{"train_examples": 195000, "num_classes": [18, 218], "norm_position": "res_post", "inner_norm": false, "width": 256, "loss": "cross_entropy", "orthogonalizer": "polar_express", "max_steps": 6000}
Rows from block 9 of a small image classifier, named by matrix and row number. Rows with one number belong to one neuron. Each number is 128 + 32 x the weight over its row's rms, rounded and kept within 0 to 255. All counts start at 0. Numbers have three digits each.
After each neuron's rows are labels from the 100 images, of 14848, where the neuron reaches its highest value: "responds to" is what is common among them. Only what is clearly more common there than usual is listed. The data: photos of arthropod specimens (BIOSCAN-5M).
# fc1: MLP up (model.blocks.9.mlp.fc1.weight, 1536x256), inputs 52-103
# fc2: MLP down (model.blocks.9.mlp.fc2.weight, 256x1536, transposed), outputs 52-103

fc1.502:206138123192131083107131107158142162080041124136126099128143173118128122115105099143123104143165061175127160125081076147162084197158108188128181094081223108
fc2.502:156154135114143076078057084089095141198106145140115131144096125099199109121065092168125152148113199177141125110117139110172091036107065144106150141086127181
responds to: class Collembola

fc1.343:129142099108118118176125118121071174059129095117155158133115120094096117115170097138124101108153153091158112140137163175139158113106156144129101062092145128
fc2.343:115149161144183095180153129126191096147123201120102187069096172133157121067152161121090090112123124134123149096146113178118137108097123071197117123106080102
responds to: order Coleoptera; family Throscidae

fc1.717:092147117110110113171080128095109093195138146183199144077114098171173118130175103153149106098149135120097147135179101124138180134136094131069141137164137074
fc2.717:170093176171099149158145185104131144108131098136077160144137089078164092142162138119111074103166104129077136121153178141150123094134135092156068131121132170
responds to: class Arachnida; order Trombidiformes

fc1.446:126140140122113126126111125168085151143118138081148122135087088138137048093108151164139099169079164105065148186141092094111162153109109138174105110068108140
fc2.446:144138120170087111113143131126118123093118114135158081110150139083127082081160150108091133099167076153143107163114169155141099158171098165145135139148177093
responds to: order Coleoptera; family Throscidae

fc1.105:079095132170124132071133076092138144114100106131087149175075130168113170152119105137132128074130100183173199087110172015110099156110085187059140207103117095
fc2.105:114142113107170106137139103141110184061092144092178146149122085195114180102123137154169091122171105119117122092154123119083135137122128123135160085136111078
responds to: order Psocodea

fc1.89:116129130191154162117120103165090148088091164170131090171151169087138150155145084188170099132118054084145115142179111151140132147127143106072123214109126154
fc2.89:142188153134133131163086110089156166120135105119121084133105150168126090135173191140085127127146191089117123084159157139094151105149130116112115133123112160
responds to: order Hymenoptera

fc1.424:118126134121096077092116142145145186144150106097157203146157101146093155142153177106099168084141092122076133097143144171131132158129112171108129150160153110
fc2.424:154112168130159103091126178121110068162088151144173129124127183099160145144137172107135149105105103100060091153081148092110108129156121166164093124093092085
responds to: order Diptera

fc1.247:110113090124176107101130113108179153169139158175164171150104128170139113174114127171156069154126105140126096146118156120083173105134058171111133118095093114
fc2.247:148115113070098178126169130101094137140164097138141168170167168070175195144082129143192186147089088088127137210098121144111120190123135149138099125161138136
responds to: order Coleoptera

fc1.14:150065158161163083068123157180123166091079174130141152094118193156152153153095141086163097162139152107116156122144161160139158057143163139121107148099124114
fc2.14:045159153125137073150180144113198175132111127182166095184134074132083086092108112159101150203115176111129133127084203138154160147167150130145148147148125147
responds to: order Coleoptera; family Throscidae

fc1.632:140171105129100086133111117186051146130101096167114136116064114144101169185100114101109087098110101114125163112107089142179176099106109153118111102107125126
fc2.632:136189091142077135119096170145097119088130162154134087137074145114131163142133072096071185142129173116120149162115162144136146103118124106143192131075133114
responds to: order: Hymenoptera; class Arachnida; order Trombidiformes

fc1.130:094127097125143134129150128112112106141135147123091178107108182133148107130126114124096133095189097184162138080151101137139110160059065166126097137100089100
fc2.130:142117139190122080135120095119098091179141123206165136133141101105069121125138139091110142122093146135130100166103167073129131108111124114044162058174139161
responds to: family Psychodidae

fc1.556:100135135094096176166124144155101118122103157153133159109161154149089113168114167109150157131126143144128115101156104107077200096058125142060138131086060109
fc2.556:121182138145144154137202110133137121180113093101159076128217136099133118168146114094179088094097187150145079138101143171125126133115132169144124107148188172
responds to: order Hemiptera; family Cicadellidae

fc1.54:097117111131174132142154163152129111172145101118140118111106137155079150091108120104131086120143100077076165118082127172112161140128098126156057143148165176
fc2.54:142097081148103079133143115116126089125165111163172136128085119073087160127098139087141142115172100141158184084093051094095135115147109159126180093206189153
responds to: order Coleoptera

fc1.744:130062128101183156166079075091135076128104100104118073072107111133123098127148136118092154124142149116108146118098142163148059143095122129110129143129108121
fc2.744:090145109145126146087173161087161143092177059199132116174138112130105082122196099076066103187111107125122174164140126100185146051134148129089168128083118156
responds to: order Lepidoptera

fc1.473:170100151194102121110101131093131154125099137167124121102141139191134195084091130111178152111142120116119117135097103128092050113095105173105142169170154093
fc2.473:106076132115088117156135137139100054128141138122201144088151144113134152121150105157168080162160116169167150135188100130105124112150153149091022120114086112
responds to: class Collembola

fc1.488:115130065101078146122134112179096114156093133117170145133170113148108096092084114132102122114166089087156148080107069108077077090118086154169166080087160173
fc2.488:158120142125105105131113111078073072121114126107106088053057122064133160189134112157209159121103156165174103093132123121122088120172092057087044146110107140
responds to: class Arachnida

fc1.172:114169090091161134123091157099139112145138133106159147170065067139168122082175134061188129127157121113134135115177101134118141151153140168219141127160142185
fc2.172:104135093092104119115134129157148182157110129149105178105186127174088145141104131181096165150103119122141179088115154114130068148095101115094104159092091095
responds to: family Milichiidae

fc1.435:131154158128105067126096098107091183145098166108111116122080121105144128082193104086095061132121146161102100093134165190075149149138100112135123132142185123
fc2.435:131124070120126176090096147131141119067147164095105122086139127149169103107167147108158174135107128114116115160117097095141135166092115135125091145134114085
responds to: order Hymenoptera

fc1.531:130134157140128124121203126143183122077113127132104158115086128165131116121114112138152083134135147140165139172107161130091161138136168109133127118113090147
fc2.531:080132150077151156157109086137128090148115166135155097220107114108098171103132161173144060112117119069131160120073098115136162099156115122101095147142141113
responds to: order Hymenoptera

fc1.297:140169085091176107171083131071163126096130141114111103210122152142118177158127092109177155112110108142095108106142121156165156102111163114147087139161177142
fc2.297:047101144075125153183178148146176112143168114074177179163129122173104148129127121089101076114145098142153138124105056141083151083116150119140164142100104122
responds to: order Hymenoptera

fc1.23:101072125163123087113093107153137086110187132156171115128121098103089129174185122164114139145164109187131154125180109127166221179125192159146065117135100167
fc2.23:160140112081107171165091181191178166125109187142173136134101053150087159137099169087161113087149139080134133140115148118135116140131068041127103117100178103
responds to: order: Hemiptera; class Arachnida; order Trombidiformes

fc1.241:098176108091109148207132090109106112157088124164064136175147143099165098133179115150131136073118173151144074135173132091179096160125131194105068164112162136
fc2.241:134132138095163121125131127098122109045091153126115116120168120093131116118061130147051094138157089100121095122112130173090114069124179138068146147109161141
responds to: class Collembola; order Entomobryomorpha; family: Entomobryidae

fc1.696:136073137123180159118127124111160161131096066160143129163100138120111092115146131095110098130181091128162150182134131111127123119178136127122093136114166155
fc2.696:129093101105185111170149129159048192140130100156180135113126118149152115081058102136104101127127151169151133113129070099124151139136108096111192122112126148
responds to: family Sciaridae

fc1.308:127135178105149106119162151138144133039154114118154105164162205170145147118141128115171078150139177095154123098148080120042111070166124161158152113167125140
fc2.308:165127133134098187136167085130186155158135127107133119145098110115142113154170100106099166129142150137131106102156135122194177137109090119089085143130150095
responds to: order Psocodea

fc1.707:108143122085065123116129140117135128116091129129107147085160106126102142138107109140108143074159052120079111098167161132094108119113184056159093139133083115
fc2.707:139124187100130106122091168157131090161116053102117150164093137116156083126123135179144116170066131124172147119090126138126153112203204142093105122120108142
responds to: order Coleoptera

fc1.669:126178139117102095077160205202086139161088119082101130146127085120072088125076105126098113143075113089079160148127176195134179095158179106098181151109108179
fc2.669:134120109150127169105141084129110125125186151185066148140124074122141133117161098185086131133122130138129142128104156109142073116147172066132112061156149114
responds to: order Diptera

fc1.16:146109130126122121179143093079137130119093121122102165153089126101129156113157164157124172153135125104099140089125072175114152144144097186110053146119157120
fc2.16:161117166138141161119102195118112149079169155114134128140058100142126116123149148047177060076041131199158114116086126154118119119103128109172116158107183191
responds to: order Psocodea

fc1.671:134132107109110113147135150131167096106102165168115099126147154109135158068134156091072170113134125104128120121148075110108167101132087153212127137128169150
fc2.671:121154132137099100178122102142076178114138102139092199097150128151179159179137154157114184160143165200123059153128096190153136083170149170130131101121120090
responds to: order Psocodea

fc1.160:130145141129130126134196145124119129143131110115150162123123129241107033120166152134129102110133170100177164071136159134136091117112090173123125135066156099
fc2.160:112130151128154080152136176102150146139188147147148112123122101045164062077128111070120083140186165130096097166126107122132151174078113100118122108098115152
responds to: order Psocodea

fc1.747:090143131076123147092116134098154167144115152123126136129107111154055163110132133148121110127156123101137108174142183154115065170110147102094182179124161075
fc2.747:154080116104109132192156133143163107115093100082119072096180160163118159119127115135150112067094127161196110094156127152144179123173088096141112135123148124
responds to: class Collembola; order Entomobryomorpha; family: Entomobryidae

fc1.664:176081173142136109147092117130091117108167100146101140082149118191093153125128143138119161015123151145153096121133121145156120109138126101064039089112052124
fc2.664:103122130156132149137136153107162060166098127134090165123129100110116120158123142101120147144135120081108145118110181133121163105103114101115154129157161126
responds to: order Hymenoptera

fc1.251:176118152178079116162126061151100102127170110148113086143107130120149103112168093163165168096132150138065140177081131145145188091069121104134141189075090121
fc2.251:117131097105096123175174184137098091179099121117116191127166114126087188058130154134149096165115124108111130129134076100154158086134164137101099125156176142
responds to: order Hemiptera

fc1.452:147120090072171104088167147125181128157117103135159192128135132124106126104132189111128149115138115172117116147163111119086164116139182110178104107163131118
fc2.452:182161073148157115136090146123096156111145135108137101069096070132149121175066109119128172164046116123081150128064143087168089123188109112125187151120165097
responds to: order Diptera

fc1.59:153128094096106169138116152143162076137143138112192123112132139099133168114121157106159124078134155126170127130120184120084216131124138127120109161085164136
fc2.59:095155116152164064110185092136103209113077114171121097162147163136144160145088194067099099145091132152101141114143125098144119124067121079200133064103153124
responds to: order Lepidoptera

fc1.300:164129090113186093137102096099135144171125126111153119120156126171132109148101125093094133107140108136101133115111086142138163131114113143104185168098122127
fc2.300:129161122102083071099179132106126161114164114131084075105098130154145126096086151126123205181196124116154122083104091161156113170111138092133084152104099166
responds to: class Arachnida; order Trombidiformes

fc1.150:099081129119128095192130140117091115146156157123061144093113122123166126167138106187126135103116052149075194179123134084081139111130074142137102116130177109
fc2.150:051151079130105074128133118134135128106142139149171084097098156039110099131162151156126134131131157093130123124091170153149120169164131150073106116160122149
responds to: order Coleoptera

fc1.510:122171104147140104114116119121111097121130115178148144087205160087180099187125115107095111165106075106166125123141144130111174135110172142188132131078114129
fc2.510:087139094139145112144113154173139134137173161128135128188074120162130113112114104157129155120129103129151121113106140078103111113148123138099065139144191153
responds to: class Arachnida; order Trombidiformes

fc1.129:110141077087175139119053139182158120103119148214093161134124053079114161205140179140201110181138111124227114085121120122119062157133140159151144150172088127
fc2.129:140104128117144116081144102122132150203143104129040161135114149139159144122131179147052082126159183070122096167157160109123176157179100169145126142107140114
responds to: order Diptera; family Drosophilidae

fc1.574:102127141155097079151144105140132147147123126184153179115156198190104141130186150130155149134124094155146137089164182144118132211142183131136170118136149120
fc2.574:094151162149098117167201121131113141103078139108169149117146077117163181193115100079139108152138112150123139127099075153122098120105100170119107114165132213
responds to: order Hymenoptera

fc1.639:097134125160082093160067173083063159118076098139113166173156119202175143094129162100154115081127148149142125055140109105183135152108115105106195159083143185
fc2.639:140143145128121181110139153120127111131103154161095175116164143160140139177121080131104128198109044103121073143155106144080136126095166208076166132154131119
responds to: class Collembola; order Entomobryomorpha; order: Trombidiformes

fc1.117:124139102135095159131138142116132103134119119131144217159113217151140108181108119101115092139199070154106079062142159160104090135140101112121132108168120134
fc2.117:157079139132094119140196185122124112136124153097170125102176160142098186135138120134167097117129132072169082111134111152089086121129101142144157125136184092
responds to: order: Hemiptera; class Collembola; order Entomobryomorpha