A small image classifier, trained from scratch.
Model: 12.9M parameters, patch size [8, 8], layers 12.
Training: batches of 256, held-out accuracy 61%.
Rows from block 3 of a small image classifier, named by matrix and row number. Rows with one number belong to one neuron. Each number is 128 + 32 x the weight over its row's rms, rounded and kept within 0 to 255. All counts start at 0.
Before each neuron's rows are labels from the 100 images, of 14848, where the neuron reaches its highest value: "responds to" is what is common among them; "colour at peak" is the nearest of a few named colours to the mean colour under the peak. Only what is clearly more common there than usual is listed. The data: photos of arthropod specimens (BIOSCAN-5M).
# fc1: MLP up (model.blocks.3.mlp.fc1.weight, 1536x256), inputs 128-191
# fc2: MLP down (model.blocks.3.mlp.fc2.weight, 256x1536, transposed), outputs 128-191

responds to: order Diptera
colour at peak: grey
fc1.266 [132 151  83  74 143 139 133 113 124 109 189  85 133 155 147  87 149 160  90 135 130 108 156 102  91 134 163 186  95 145  83 157 153  92 139 111 102 161 112 162 102 153 139  78 194 107 131  88 126 151  73 107 134 106 151 171 140 113 129  80 128 128 144 146]
fc2.266 [107 104  77 146 109  91 114 210 157 178 150  93 104 157  82 159  90 131 174 141 118  67  99 112 121 164 129  97 111  93 108 151 167 135 136 144 135 128 212 169  76  83 153 119 120  83 142 122 159 118 130  99 135 190 109  74 153 103 101 105 143 148 141 146]

responds to: order Lepidoptera
colour at peak: grey
fc1.279 [ 94 188 114  60 101 176 159 117 158 170 153 126  90  66 155  82  99 121 141 126 136  71 132 131 106 114 119 109 129  99 114  97 117  94 141  76  73 153 154  88  62  55 139 143 109 182 203 142  87 128 207 122  79 152 120 115 147  90 131  92 114 193 108  81]
fc2.279 [151  99  92 102 150 124  98  95  72 168 151 159 143 140 103 122 104  83 110 156 115 107  83 137 150 167 186  53 197  74 210 121 173 118 169 136 133  98 126 129 100 131  98 134  96 114  92 153 163 124 102 127 135 148  87 127 165 118 123 101 170 143 202 147]

responds to: class Collembola
colour at peak: white
fc1.624 [131 145 168 142 138 165  94 158 130 112 130 104 122  51 116 176 131  63 134 172 153 166 133 159  96 149 136  68 112 103  76 180 136 142 132 134 108  74  98 144  91 123 159 124 138 159  90 150 113 116 139  89 109  90 126 191 124 160 103  88 126 134 147  78]
fc2.624 [144 161  78 155 155 113  92 142 131 105  93 129 118 128 136  96  91 131 153 120 110 138 103 115 139 159 158 151 183 114 143  80 177 122 116 107 117  99 147 183 105  93 140 128 127 187 110 179  78 130 136 141 103 124  75  85 106 176  96 108  93 181 102 146]

responds to: order Coleoptera
colour at peak: brown; black
fc1.592 [180 111 100 134 103 135 176  99  61 123 121 129  84  87 102 171 106 130  97 111 114 171 180 115 128 111 109 110 133 187 123 139 117 142 137 139 172 113 178 132 167 147 178 171 102 203  74 148 165 158 123 125 132  91 163 135 161 107 130 130 137 169 146 150]
fc2.592 [ 72  61 130 153 116 167 135 140 143 119 154 167 104 135 115  77  94  97 146 130  96 136 118 136 162  89 129 196  74 100 147 115 196 148 158 111  54 124 163 101 103 149  81 125  99  85  81  84 131  93 159 184  72 177 131 123 112 188  73 139 151 110 113  99]

responds to: order Coleoptera
colour at peak: brown; grey
fc1.247 [131  75 108 180 128 155 103 152 151 154 138  79 131 120  85 174 179 186 165 103 122 113  75  90 157 137  64 109 115 205 110 136 149 186 111 154 151 129 114 182 100 136 129 133 113 126 165  84  89 110 151  60  83 140 140 163  88 158 135 146  96 126 116 112]
fc2.247 [117 167 148  68 155  98 155 134 164 167 129 149 102 158 166 105 155  71  89 122 151  84 137 165 117 114 184 144  67 136  86 139 136 102 166  94 105  67 129 119 163 159 124 127 186 154 157 122 110 125  70 100 127 120 166  77 143  76 134 118 108 143 115 108]

responds to: order Hymenoptera
colour at peak: grey; brown
fc1.410 [134  62 110  94 163  81  61 169 108 108 114 146  85 173 134 128 148 108 111 182  87 140 123 121  94 155 173 136 144 135  87 138 136 173 105 189  41 162 133 103  66 115 106 141 161 148 164 125  96 150 130  91  30 114 112 110  95 129 120 180 128 162 166 110]
fc2.410 [151 109 170  75 113 128 168  80 115 106 152 124 122 130  83 159 139 128 130 120 119  92  65 125 173 193  33 151 170 157 112 133 145  84 132 125 181  97 113 174 132 141 147 146 140  68  37 152  88 127 190 154 156 124 148 145 113 140 173 100 173 103 103 118]

responds to: order Lepidoptera
colour at peak: brown
fc1.6 [ 97 105 171 137  68 120 100 133 101 130  54 148 104  97 108 140 113 135 112  50 122  49  91  51 160  90 111  86 131 122 169 136 114 170 107 116 118  66 130  99 137 118 144 152 164 121 107  86 128 132 143 117 160 148  98 144 103 141 128 165 106 120  97 128]
fc2.6 [151  89 122 142 122 170 194 108 136 166 153  95  72 146  83 126 127  85  55 146 202 138 187 132 114 139 136 148 171  99 143  88 134  94 113 119 201 140 134 131 165 200  77 121 122 163 164 170 111  94  41 120 117  99 161  89 114  91  45  84  80 196  94 168]

responds to: order Diptera
colour at peak: grey
fc1.51 [133 123  85 171 195 167 144 145 154 150 163  24 164 146 201 132 156  83 206 144  92 154 130 144  74 163 170 139 175 164 120 207 148 127 195 154 161 114  99 141 140  95 186 166 109 121 146 139 139 177 182  84 129  94 169  99 115 139 133 126 163 108 152 182]
fc2.51 [ 65 154  73 143 137 135 154 199 182 162 150 171 126 102 158 108 138 110 164 149 124 150 140 168 140  66 116 116 110 118 140  94 126  47 140  95 113 121 109  80  85 174 104  86 139 108 129 157 135  95 161 111 152 167 125  85 132 117  96  88 111 159 149 181]

responds to: order Hymenoptera
colour at peak: grey
fc1.581 [146 127 134  93 150 161 121 179 173 122 125  84 111  88  94 131 118  74  96 194  71 205 148 144  99 161 101 136  80  91  70 117 101 114 121 168 134 111  70 142 134  68 168 145 132 134 147 126  91 181 118  93 175 103 104 143 109  77 168 185 172 134 124  95]
fc2.581 [116  69 155 111 120 111 136 100 105  75 105 100 155 208 169 105 122 155  82 135 156  73 125 165 146 154 120 102 185 141 169 109  89  89 146  85 104 111 157 130 164 127 198  80 146 130 134 112 122 111 150 139  91 143 151 109 110 129 139  92 167 130 127 153]

responds to: order Coleoptera
colour at peak: brown
fc1.355 [123 108 121 149 138 167 143 125 109 101  86 143  84 138 117 115 187 169 139 102  62 196 102  99 138 133 179 122 143 153 110 143  76 110 157 115 127 124 166 153 149 105  81 154  90 141 124 156 134 108 117 140  76 111 140 110 169 127 128 119 130 115 137 150]
fc2.355 [148 131 164 133 124  94 111  78 130 169 148  97 176  59 158  75 105 170  66 104 158 101 155 128 156 125 104 133  92  85 133 191 127 155  72 191 125  90 175  97  79  74 120 167 154 148 134  66 187 116 152 168 175 117 157 153 117 175  87 139 142  76  94 145]

responds to: order Hemiptera
colour at peak: grey
fc1.273 [105 137  97 166 158 133 161 148 142 147 135 128 116  47 135 138 124 159 134 189  87 121 217 154 195 116  66 113 118 154 192 104 102 107 173 139 109 175 155 182 131 160 152 125 176 135 124 198 166  91 129  85 152 114 119 118 107 121 129 110  78 106  94  67]
fc2.273 [128  56 122 144 149 132 156 137 115 156  87 148 104 191 104 128 123 107 178  94 115 130 132 120 113 115 173 149 103 159  86 121  89 146 203 145 132 101 114 107 114 119 164 175  77 145 152 168  82 121 122 122 161 140 145  94 150 125 165 100 160 166 161 101]

responds to: class Collembola; order Entomobryomorpha; family: Entomobryidae
colour at peak: white
fc1.388 [118 100 155 152  27 125 157 125 116  95 109 118 132 180 112 132  96 167 190  93  87 131 177  84 128  86 115 162 130 139 109 140 144  90 104  79 170 151  83 202 134 107 104 136 122  87 102 133  87 186 109 125 158 166 103 192 144 142 122 108  71 156 149 107]
fc2.388 [158 136 122 110 156 125 116 188 109 202 142  92 144 125 117 191 126 126 102  83 146  78 147 136 190 141 108  82 137 139 128 113  75 154 129 133 131  99 123 114 127 202 115 112  59 159 136  89 155 128 137 127 143 172  82 103 153 162 136 173 159 152  98 134]

responds to: order Hemiptera; family Cicadellidae
colour at peak: grey
fc1.160 [221 143 108 116 131 146 143 122 124 166 138 100 129 170  93 158 190 159 129 128 180 104 130  93 143 123 139 172 116 165 103  77 153 148 118 116 107 154 164 146 169 119 108 106 122 150 115 155 157 106 136  76 172 221 132 109 135 175 136  37 104 124 102 183]
fc2.160 [117 127 167 144 123 163 186 148 153 149 161 125 179  79  65 175 110  96 118 143 105  97 133 142 108 131 140 113 129 116  89 126 196 135 155 142 102 158  86 159  91 158 100 138  57 145 158 176  91 160 160 127  92 120  83 167 129 163 136 177 142 159 145 159]

responds to: order Coleoptera
colour at peak: black
fc1.417 [135 153 154 102 117  94 130 159  59 110 106 104 167 120 174  89 148 133 153 108 117 123 122  93 112 129 122 131 140  90 161 108 141 148  38 100  97 113 118 165  79  80 130 117 109 116 139 127 133  76  84 156 173 150 115 155 120 115 156 109 161 130 129 115]
fc2.417 [105 164 113 192 158 129 154 138 171 125 143 119 206  81  52 129 123 125 190 125 131 111 172 129  93  83  84 136 143 114 131  39 152  88 103 159 129 121 133 110 231 131 138  76 105 113 134 126 124 183 159  79 115 128 164 149  87 180 119 150 104 183 160  89]

responds to: order Coleoptera
colour at peak: brown
fc1.318 [175 110  81 152 105 146  98  66 105 135 149 139 128 156 172 100 141 126 174  78  61 166 115 101 137 114 152 114 107 211 152 147 158 137 116  98 132 156 174 138  80 109 152 155 107 144 138  67 101  91 159 148 129 115 107 117 156 137 192  87 161 126  84 127]
fc2.318 [125 147 131 136 168 161 182  86 152 125 173 145 132 131 121 137 129 111 125 159 188 110 103  35 189 112  73 108 157 158  57 122 120 153 174 171 149  96 103  32 184 163 115 127  90 104 145 171 130 138 139 115 114 166 121  99  82 161 157 125 106 107 132 150]

responds to: order Hemiptera; family Cicadellidae
colour at peak: grey
fc1.748 [108 143 177 126 128 105 133 114 108  93 163 111  86 127 110 122 107 187 132 109 122 128 174  73  63  81  84 125 147 126 107  88 104 175 127 143 177 171  74 154 155 108 122 125  81  50 108 135 102  83 115  36 179 100 113 178 131 168 115  81 139  97 146 109]
fc2.748 [125 102 127 101 118 130 147 124 153 130 166 102 147 131 109 182 177 113 115 157 159  78 131 110 131 165 146 124 147 137 161 125 131 123  57 123 149 126  94 129 159 134 114  90 130 131  91 155 115 103  67 145 103 153  28  97  78 125 150 114 116 175 141 169]

responds to: order Diptera
colour at peak: grey
fc1.357 [132 138 154 108 133  89  82 131  74 149 191 126 122 121 181 105  89 157 170 161 132 147 162 159  67 112 178 111 165 104 125 156 133  81 123 136  88 138 132 146 135 112 138 220 156 125 106  73 155 118 132 135  92  77 135  96 124 126 120 140  71 140 135  92]
fc2.357 [107 181 127 151 161  88 214 130 138 123 100 153 163 180  79 130 110  95 146 115 137 133 142 158 183  88 140 148 101 159 153 121  60 156 133 137 147 130 177  68 159 146  96 124 160 155 220 144 154 145  93  76 126 160  86 124  98  87 137 153 133  63  86 129]

responds to: order Diptera
colour at peak: grey
fc1.767 [ 92 145 151 156 113 148 106  95  49  90 116 199  87 169 167 113  94 136 125 104 137 104  81 165  75  76  89  84 101 122  90 122 140  95 140 127 145  98  77 113 135 143 105  89 131 141 180 165  83 149 153 116 111 172 137 111  97 172  76  73  98 165 147 129]
fc2.767 [111 107 118  86  97  87 104 103 114 124 127 133 183 118 102  94 135 153 127 119  84 175 136 172 127 109 129 170 129  99 173 117 165 140 121 208 115  87 118 114 119 139 107 146 162 164  86 113  65 145  79 118 134 142  78 122 154 131 173 160 171 112 191 169]

responds to: class Collembola; class Arachnida
colour at peak: white
fc1.569 [144 121 150 132 100 144  48 137 112 134 160 145 211  99  78  78 114 105 135 129 116 148 109 110 121 123  98  86 114 137 105 147 162 185 115 114 159 116  77 153  76  64 152 113 124 158 103  74 184 144 106 101 141 127  88  93 125 111 132  78 155 157 120 172]
fc2.569 [114  84 155 136 235 110 111 124  90 110 105  97 130 130 144  62 159 157 136 167 158 116  83 140 144 139 179  81 102  83 155 115 132 116  89 128 122 111 167 149 158  96 139 116 113 183 137  57 113 114 120 114 109 136 135 184  88 158 134 183 120  76 148  80]